From a checkpoint of a small image classifier: patch size [2, 2].
Rows from block 6 of a small image classifier, named by matrix and row number. Rows with one number belong to one neuron. Each number is 500 + 40 x the weight over its row's rms, rounded and kept within 0 to 999. All counts start at 0. Numbers have three digits each. After the name is the row's rms in percent of the matrix's.
After each neuron's rows are labels from the 100 images, of 14848, where the neuron reaches its highest value: "responds to" is what is common among them. Only what is clearly more common there than usual is listed. The data: retinal OCT scans (Kermany 2017). In brackets: how many of the 100, against the usual share in percent.
# fc1: MLP up (model.blocks.6.mlp.fc1.weight, 256x128), inputs 0-63
# fc2: MLP down (model.blocks.6.mlp.fc2.weight, 128x256, transposed), outputs 0-63

fc1.148 103:530565455555422519499445545443465493514486485511502523486497480495418554549483489483504507457590466545443509486497511500561515522550534448443551527529487484535560486445493510474498367491546496
fc2.148 115:582520480521486567420545429424429504475490476541534519438562384523529486447462459464498464489359498523489487478491536525465444469502503514499512515572502450465448525495566486511484554456545510
responds to: finding: normal (85 vs 51.6)

fc1.28 104:496519493463471498532531527521537438524474582485430498541444520507536482526537504476483476547562501477502437415450488537519493467534530521523518450483475585556457498475462484483475455430610534
fc2.28 112:544495443505484502548477525474510521478478509464593499443515445500504441471480567465542570488512558422445517578515560537489488475549485454473508539456538443497478440554560461517507511510473467
responds to: finding: normal (94 vs 51.6)

fc1.13 100:530513520501458581528464499484456583445573522497460490620483533552503515485450474558460460475480482489520501564479484478505541424545563525497540426493515555487442451531442476514522481500501455
fc2.13 099:477481460516443575483520456490553433468448540453560487537502481598470563517572487525480539478451488581582459495499491500532524473452517491524564555559533505455587510555497498463464547456506462
responds to: finding: choroidal neovascularization (70 vs 29.3)

fc1.121 111:497494510480542456511434547479486524484458488483527497473527459485444519554566445541397521468427509506519494469520506507501496500598500415489523494540536509575495453525548444536410443505468483
fc2.121 104:496461386579496511487492482389482525521464518513418509522575460404592510465498486496464509505460475484453525465519488487463536432454463483496490529504494472545545486528564457528483494502470436
responds to: finding: normal (94 vs 51.6)

fc1.254 100:475450536582521466500526566534413490533518527404494503512509471563504495485391490482446471547473543528473507476556444436470501478383518534520528541544483485430516507523490512509553486464578452
fc2.254 105:481448456419433542442504477445497540470503515501461490518530510489506549487569493478477508542508479515470467493474503536496485474468549505500489509527528480502582458504598430568452499473481500
responds to: finding: normal (87 vs 51.6)

fc1.171 093:576506487496578533604551471514523489522439531466491564527504478484496517495523544563482565547430505467473459503530505592514470508537473469537540567526513456524554495500469543472554426556516498
fc2.171 082:446454421547522482500497522516447580426516485533523491483540592529585522535508487510468464476452537505527470504500499469544510505487461449480525450460463537563462584533595497494550451476519446
responds to: finding: diabetic macular edema (66 vs 11.7)

fc1.20 100:586558437482509487464482480483504523461520443473565496461525484556486511451494483440584536481553505487486507534559511591482543465465514504477551503537457428424443535547529454459475501487486500
fc2.20 093:481467528455481503453524462512442554466484548457495437408463442501487510536498517592521537529492470489469562465406470498483425462475528539475515534445496548509467417433572562527497487491529514
responds to: finding: diabetic macular edema (38 vs 11.7)

fc1.248 093:440521485452522514542547510494475497490530449527520454498465507483542454545514550512473488506574473481517546510393493588515456510550511470519490486617403514498537437558568509512506480535484464
fc2.248 093:478461475525448502413468550451502497480427479467545602550506498472540603539498542448490455516498509503495470434472545522460523447444505517463513498472564490440525518512524475496507526484509503
responds to: finding: diabetic macular edema (54 vs 11.7)

fc1.169 080:483492441499493485483440588505512466547487498480500417447528535489506493524465488533501581491419469527493442568509407510498545496415519466543505516477470532520486457518507567511491486542498471
fc2.169 101:522527478488481457586502453592471476453523490485452541489452468540517438499476504552467514449448507522559469415471445456472530533495479466420475529486534458510483553488510511474509498539491469
responds to: finding: diabetic macular edema (41 vs 11.7)

fc1.1 121:443475542522490480550523466549455474501540481539473509570506366528514508463504417547478463527565512511482507484490540520571438441486523549447467500415508441531499525511450440519493548491645503
fc2.1 092:462500596523425458450487537447529457499581529482522473562502412526496532541454498482484542490535548479517504533442518544465528490544477449462434503458505505524484486497504511477454494503583498
responds to: finding: diabetic macular edema (69 vs 11.7)

fc1.168 100:472533438419510414417535472485422519495470496543495551465519454467562470449483448569497538483498547505529531478457510515496509471496398531481470496440484506527506454406497488417505576492512458
fc2.168 085:525470510571542490494425492490616526541487489506574480509496446574495526513443483487522532538537521513462509549526416555536430485477469483470433469495494452459587497469504539473452504475485473
responds to: finding: normal (95 vs 51.6)

fc1.29 100:473486482582503461592478545537428547504478538550522491497615518442573465432461492577438477553496537512469461459464472520541469532498547555486504461570517545554526498539469503459499551472497495
fc2.29 074:474548544485558529465482579578516440561470480492572482473454510497460518535457466550535498523516506532454463541480491545454547505459466487491520543442428524496480509530510475508432483543450503
responds to: finding: diabetic macular edema (32 vs 11.7)

fc1.219 092:498507468501486443506495592488489502487508648537583496514464421520453490528486533484472535570556513484464484480485566518547490522508485403503494504554451528569457535461472451488504436418519442
fc2.219 110:504466579559496516477433415458520500536474472554436514527511486535458515466501508515550456472415511470577471522500469487485412573545550522459571471518519464478495556508540466518537512405450478
responds to: finding: normal (87 vs 51.6)

fc1.88 090:484501559450521522427553452448585515499488527484528474512444454541435487504494508539474517532506474535461536559491519504531482538474516480505505491554593523446545510506427524513501497499528590
fc2.88 085:502513530464521509542581563544418485471519492510436575495474594413502442491449459494485507546513456478497554507494472523545416505463520498464487486564474553523482456454509579474489487519474515
responds to: finding: diabetic macular edema (31 vs 11.7)

fc1.12 081:498520473527562434490479557476544548502477438516531458432509537516482485490458496494417494440483480554533572484505535486460525423512528531493579487486478506478484521524526598520472539471537481
fc2.12 095:485451558500526451508515514487525463449498479463482463508524493467480469500536492474570549470496521522470481452423425531524491559509493520433457512506529559489448496456508453520497503535583470
responds to: finding: normal (84 vs 51.6)

fc1.100 091:489513423486488488547567514465480579469479519514453534529465554488589472537486498495522547486525488512504482475472487491514459467557592497473513546455558512527523519443520501493529474494492448
fc2.100 083:503478571486469544500444441507481440588516477469532465576510453512343515440505532492517496575439506534545493504503486524496504527521521487498520461506517533458551467498539557480531595531474478
responds to: finding: diabetic macular edema (29 vs 11.7)

fc1.82 101:491476521464523544517465507527535476517451548535487507524536490526548463514565393515496504509519512498510526503467457416461517516472508500531507509601526459476493478545600498519535439463549535
fc2.82 085:467579528449482548477467505424525503466486513490483449489498566467442522497474486540534461564513561495521480491521557472514444598461510461472471516517525469493492452520455557472514460506531462
responds to: finding: diabetic macular edema (46 vs 11.7)

fc1.177 086:508586456458486497542533511487558546480459510455555498527556492537472514469481419534444482449566488495512511478485509566511513543457511530596441454462480534443476514487531485472531424504433452
fc2.177 095:556506598482443464516543532552543438474517507479511521433455452518521564499522464481471531464536484484491478445487544527514504476509428437430457432521517453513430562525514454501491552512487512
responds to: finding: normal (87 vs 51.6)

fc1.125 097:451474436552511438551467444434432480406508527541475440544497517441460462514486514486520512517572517510504547510505470605530450503473514488550549470495485472457542489453527495530546528518491472
fc2.125 103:474508495468490563466501492473535495510502521437454481496500455551589515499485477428522493547531516606550510474438490412562528465454433508406475504489460443573497442557506435486462547473542526
responds to: finding: normal (81 vs 51.6)

fc1.166 100:498496514466504512453521437502538530496520491499532525435525531528496462525537497458534541477551481515473499526461452495592493483487617511556590500457545438479471538499578466477445467480490533
fc2.166 096:483533527430555430570519497461492512519531450481413514493498484521428494538555494514543449452519504439473521450523561494528458469482457443478523476503526519435533499481436504484590642498595490
responds to: finding: diabetic macular edema (28 vs 11.7)

fc1.9 110:486522533552487469479490467562448495483531487549492493496455613500497485493611537533443551523548492531500445513452465574510535457524481456499444467537442499557468509468482543524564471515419450
fc2.9 096:479581476507466471489535519474593492458490596426512522579514522526518447391492516534489480444498557519511505529534520504447548490603547537450450552522519573434512521537492449466487417432488452
responds to: finding: normal (82 vs 51.6)

fc1.93 106:465466471516543515508491533487476490496563552467488512580491508486497479502510621494496531519473486435450515542510506464435514512473458589491439469521503517457456480507504429547562492511455441
fc2.93 104:456542509463442504472590446460533503535606469515500535498480497540525505496538493536480531490531414533546504515488503546556485464519487480546559437425475512521505484515542528520481511516577464
responds to: finding: diabetic macular edema (29 vs 11.7)

fc1.238 100:548552546499501469488442494530550478443467559526442447457480482534457558512461450511466526561530473590525493525516518513491511516470480543479541578566459438547424468531517534483488489458474433
fc2.238 100:464496603471567415511489462547521458453433489510491455476509543482502459457530559459533500571524491474447463523520432502485399457475492476543478493478452533535454504491540506545489519497486409
responds to: finding: diabetic macular edema (48 vs 11.7)

fc1.139 121:514457510482462448468513500477480509489471488528517495476480479458487442492545495448484488481563470448519495593492511491519477522435474455564612477468495502504413500480498486514471475539427518
fc2.139 117:396475435478541477511447514407545542519516515430498481512547503507500472520517581476503491455529433452567497519413532503500478527445505488467593442466465497473541507506498531541522462473471494
responds to: finding: diabetic macular edema (77 vs 11.7)

fc1.72 103:542477528536456499441517507481492514498501508527516517541483506462495515501547476543553542552593462492543556466505544521396513511545504478477495457562483517458511469528497572525486457419508504
fc2.72 084:514515418506458479590572533424594463470400495498523522449462548507479455502529483470470529441483500519566481479515480476465504479469489516508540451442578477501532418472479477495512572517496571
responds to: finding: normal (79 vs 51.6)

fc1.68 086:479518477470524418449497500442501498585486512459504442498468545472559535577508487477484543544595546490526537499503432557514422498451477497522530544525464509527436476535431480533499465550486540
fc2.68 106:571472513457511518491510509551569466447505449507427529509527429524460402441495531458519457515487450500511493519436468579482520490489487472441539486453520484520488459448496484538499469459578503
responds to: finding: normal (88 vs 51.6)

fc1.211 099:507512529485489446462534442487420444435482502497535430488468449495519516460489462585474570511486471463479497488438518497514485501388430501578521581520513511412509503429474489526572524524487470
fc2.211 085:510505508512502498554439485436500474542500552526585547531551477399482488458535512447472456519527512435485507545514529498512522519516496478520482513528489553511554462459508451541429453469483582
responds to: finding: normal (90 vs 51.6)

fc1.27 108:451507472509444437443485486450529470499509503487573585520468511554482520446504516547457523599522494544483513464477435544532526501518546482447540529478446454398408477495490482535635473518569554
fc2.27 097:520508552488587441491490450444505519546560479482527479521391517476489507530420538515497478541419488541485519470487456511488507528519507442458467499577487468593441474536510486534452490496432544
responds to: finding: normal (93 vs 51.6)

fc1.143 101:495464480566474539524494483480538478496513576492492527495480497492493507539476474542567519583536519525524427492489479592549574498512460566534417519485454534440502487506533499460470507454531446
fc2.143 095:445526491505459514485515496556556449527470441483527459497565487482547443529480501570480515584528461466469455521447503556439475470455481536462493458404499490555448490528422465492526471512508487
responds to: finding: diabetic macular edema (39 vs 11.7)

fc1.18 090:550473496521504457460487472512530438488540515453499570490530568477607517466546493453388538569481527501478491509518459395501515562440466489505511605522521472521493538533458478498521533519507474
fc2.18 138:494479544487488489519525494482514554500462451497470442519441417546434416513429449511543496556463496513484495367466498517485592488502513531492499482494485483509440507448451484510446477533488486
responds to: finding: normal (90 vs 51.6)

fc1.142 108:428547531506498426556429560526565528495520547512497506471509487559491556470465573472404517501500517478537457504514486533529446464519493521520447490531499507530527536471569449521501450514467511
fc2.142 105:597517507461493498482515490509429506536462416522514525476451576526532438574478567451545487495501567530504523506519536538494530488542463522406475496468435505506504589561516477492491561521529494
responds to: finding: choroidal neovascularization (87 vs 29.3)

fc1.165 094:484485515445578467484482574516469504473508502492525507495522554447504399544527518499480502536483400485496458479525486531489524490549538487595568414448448481466528556481442476543522484462520487
fc2.165 078:413522490515533512442582452465558438513487482498529515543470496526462605427457505565522505532529516533538533498488508433481466533524503580460452555523541504526533534475491501459488442542487470
responds to: finding: diabetic macular edema (39 vs 11.7)

fc1.71 091:563529500593509486449508570516534529510523519503460465562506527523479516482469466584492585508448443531505527440482501495529491563475561488481527548507545531514451544469464522512628477465513488
fc2.71 078:479501521506518436530497487446477485588567474455509528552468546438598533431479511475497449452502480478494460503489465522539488505485434503511515552530494471411592574523543455501457496449459475
responds to: finding: diabetic macular edema (30 vs 11.7)

fc1.147 107:478495482494532509474492508567458524501535512531548430529516495492492528474455527551454577514571520493555498498512549546513472459430435511548479597494511532482522525476562540546581534508487514
fc2.147 076:492505517523499454536460491477536517507481520481588512570495566471487556512559535513498477481473464476480490602506435448577526540561464484479431483489551486456539529540455496527475553468526534
responds to: finding: diabetic macular edema (47 vs 11.7)

fc1.30 105:496534485498511498406410518465477513455474498516536475460522493502473501487440497411482478463513519508478538577515582487463422419474537462490522440521470534541458508475393480511543507481453523
fc2.30 085:420511570458528454506509410550486480436454534511474488439408547445488484517445557505416540473477516522492487510518464538510428607498495535489445520520451501497520512537578447486536465521574455
responds to: finding: diabetic macular edema (42 vs 11.7)

fc1.206 104:480441466429444502417512523453494465471586494532485590516484482437517452417451553437513542559540528495493446526449528562484532511522517531486498552582591468441439534424516464510489481506487475
fc2.206 109:528544487534528537516475474498543521480519528421441527460474478483494543550556501476488504448404483535491481549552434493536427486451497466545501490459463543526526534512468404465456485494545462
responds to: finding: normal (85 vs 51.6)

fc1.196 107:488453481524561452504492508569556374511434479496540487476439575509456500442481510536451547512476491494457533487436560482480490478477482517523471452498549466560479476553378526460478508584487469
fc2.196 097:538523518498490513473510548475523473431497548499521563474556519438553473497481453505474476453467510470523479483501541539548477502472446473492490484474485471514580555551544529426555483465534466
responds to: finding: diabetic macular edema (44 vs 11.7)

fc1.124 099:551461513576544453504503480462539443542465550490489518527520535435525499522439530526434479454525541526504483512466528515492476442500525527549475447508464550431508473470449536557574535536532493
fc2.124 112:482538525510551446554491507510499493511493569545503440447548486438432482510498482582520490536501516530468519556467521513506489470506527529503568509442504494493512544536555492432512557478494453
responds to: finding: diabetic macular edema (43 vs 11.7)

fc1.94 099:520572517558519468476521454451548487507450520518458492545432483513494531523495514546532510561559509465477427509534505438525512499493492518434392577599537550519535482564490539480532552473485499
fc2.94 091:498522463521490493538522523494606492462489435411421465541509549486506530503474488486556452560523567464481514526473504443505424499421524464519470478473508522585539520544465485450574544527467510
responds to: finding: diabetic macular edema (82 vs 11.7)

fc1.179 089:481493464493517491522558541489498508494528530556498527520509553456432488465468479495462519459511467549508521433537558484539411554472513507488464466503541528542501463555496505530478581565500437
fc2.179 119:540513449475493507469489454498559518515529559485511440585487507516532528582490528463522495425585452477567573519493495600486556459584521492497526554496484482545547500502559520544532485468498551
responds to: finding: choroidal neovascularization (73 vs 29.3)

fc1.242 097:481507490497502432476524465527566523517538513510528485561497578543470466508481462568496479434620495481524468545505521468576500457493472527488467500632593465461473467421512520507501504566451534
fc2.242 093:528437564462518506511506463472513431500527515555487497520500444546530498434548550492485517507476511454526522594433528459488431534508550574488495519529488441478527530533485472480430529450543463
responds to: finding: diabetic macular edema (34 vs 11.7)

fc1.243 103:399466459477498513572468471551429473553405494504494415481487406554452451558511473491544533525469517521556486539578551519483493471503459513464601481452456513446464404473513504541530482503483441
fc2.243 119:530511481510540495538532505455403522508514464500488522424474486503541461500497531550453486458509467536445481583548507421547540466558482518548474444455536581480505360569469447528514467530446479
responds to: finding: normal (85 vs 51.6)

fc1.205 101:436526529558453489522475500515480514503493417385476494447523471496495509539513474502508492515499518523490535480538478522466470490426553535474540534510531447501500556510450458547491434525516550
fc2.205 103:510471410461610539430570497403486519451533471558501497438492440505485547520552496550517518525377501500559505537526466500534477559489445467432498539543460481530497517543547410512525551463471518
responds to: finding: normal (96 vs 51.6)

fc1.57 097:522461473508474453493492456574498500494469537496505613500518500468542469500466458531510486513514568513549531517469457532475449485485482550523464529498495553575378432446508561449549470556510505
fc2.57 106:520465471495501515580483442488475487516575507485546485449500428520537520512479522491462470475519551518572453449518593520446490519492522491591415520546478469497534434438479493465528489497459495
responds to: finding: normal (92 vs 51.6)

fc1.189 096:504485510457440501446528441482491472472562503512494413442474431483531516455492440505471542452458497454475408521410580493572493541416450510496498483498474511451504504443504446499485531558556530
fc2.189 090:478525470463465549562408510471507444502520485522522563521516460481491530522493511485473505454465459461469466564545578560518565511582506526554493487576424537484550517484520462518484500482517542
responds to: finding: normal (87 vs 51.6)

fc1.106 108:491463477420549573525467525467522550463416579519483497538547515560514486506516481538464560526611546535439483569484544472516397487518535506521456492545512503503525531562502471510490526472454451
fc2.106 095:476483527519492464507530543462531491486559486507545523439456465459462554483433502488563489561550439459516533468519492498488551479541519472513551476532495457486489567484498575535488557506521532
responds to: finding: diabetic macular edema (49 vs 11.7)

fc1.123 096:488501523500518491494497477478511470424428461434542463457484452499571498453502467538439518479524537567506450498437478568508515496381461539423459559547533495529533461507480500464475572555450563
fc2.123 090:471539511529527546446479492565578442567480557443442516501479486493463474505536539470411468458493434431503500442481472540511522551439450521443502521535488510553513465555475482449509492473468529
responds to: finding: normal (86 vs 51.6)

fc1.119 099:499517584464474495474510448521527563571560497456507515460546514538467480477522448517506530475478476506513500563508545492524471440467537610490505499429511529449495470485505391546524478462469520
fc2.119 083:475485477495478501497540509467456520487436512522466475556377500501455538572456571466467414442467596511536573543539535569471497531437543530493464480590492543488484478530485519391544538523431510
responds to: finding: diabetic macular edema (30 vs 11.7)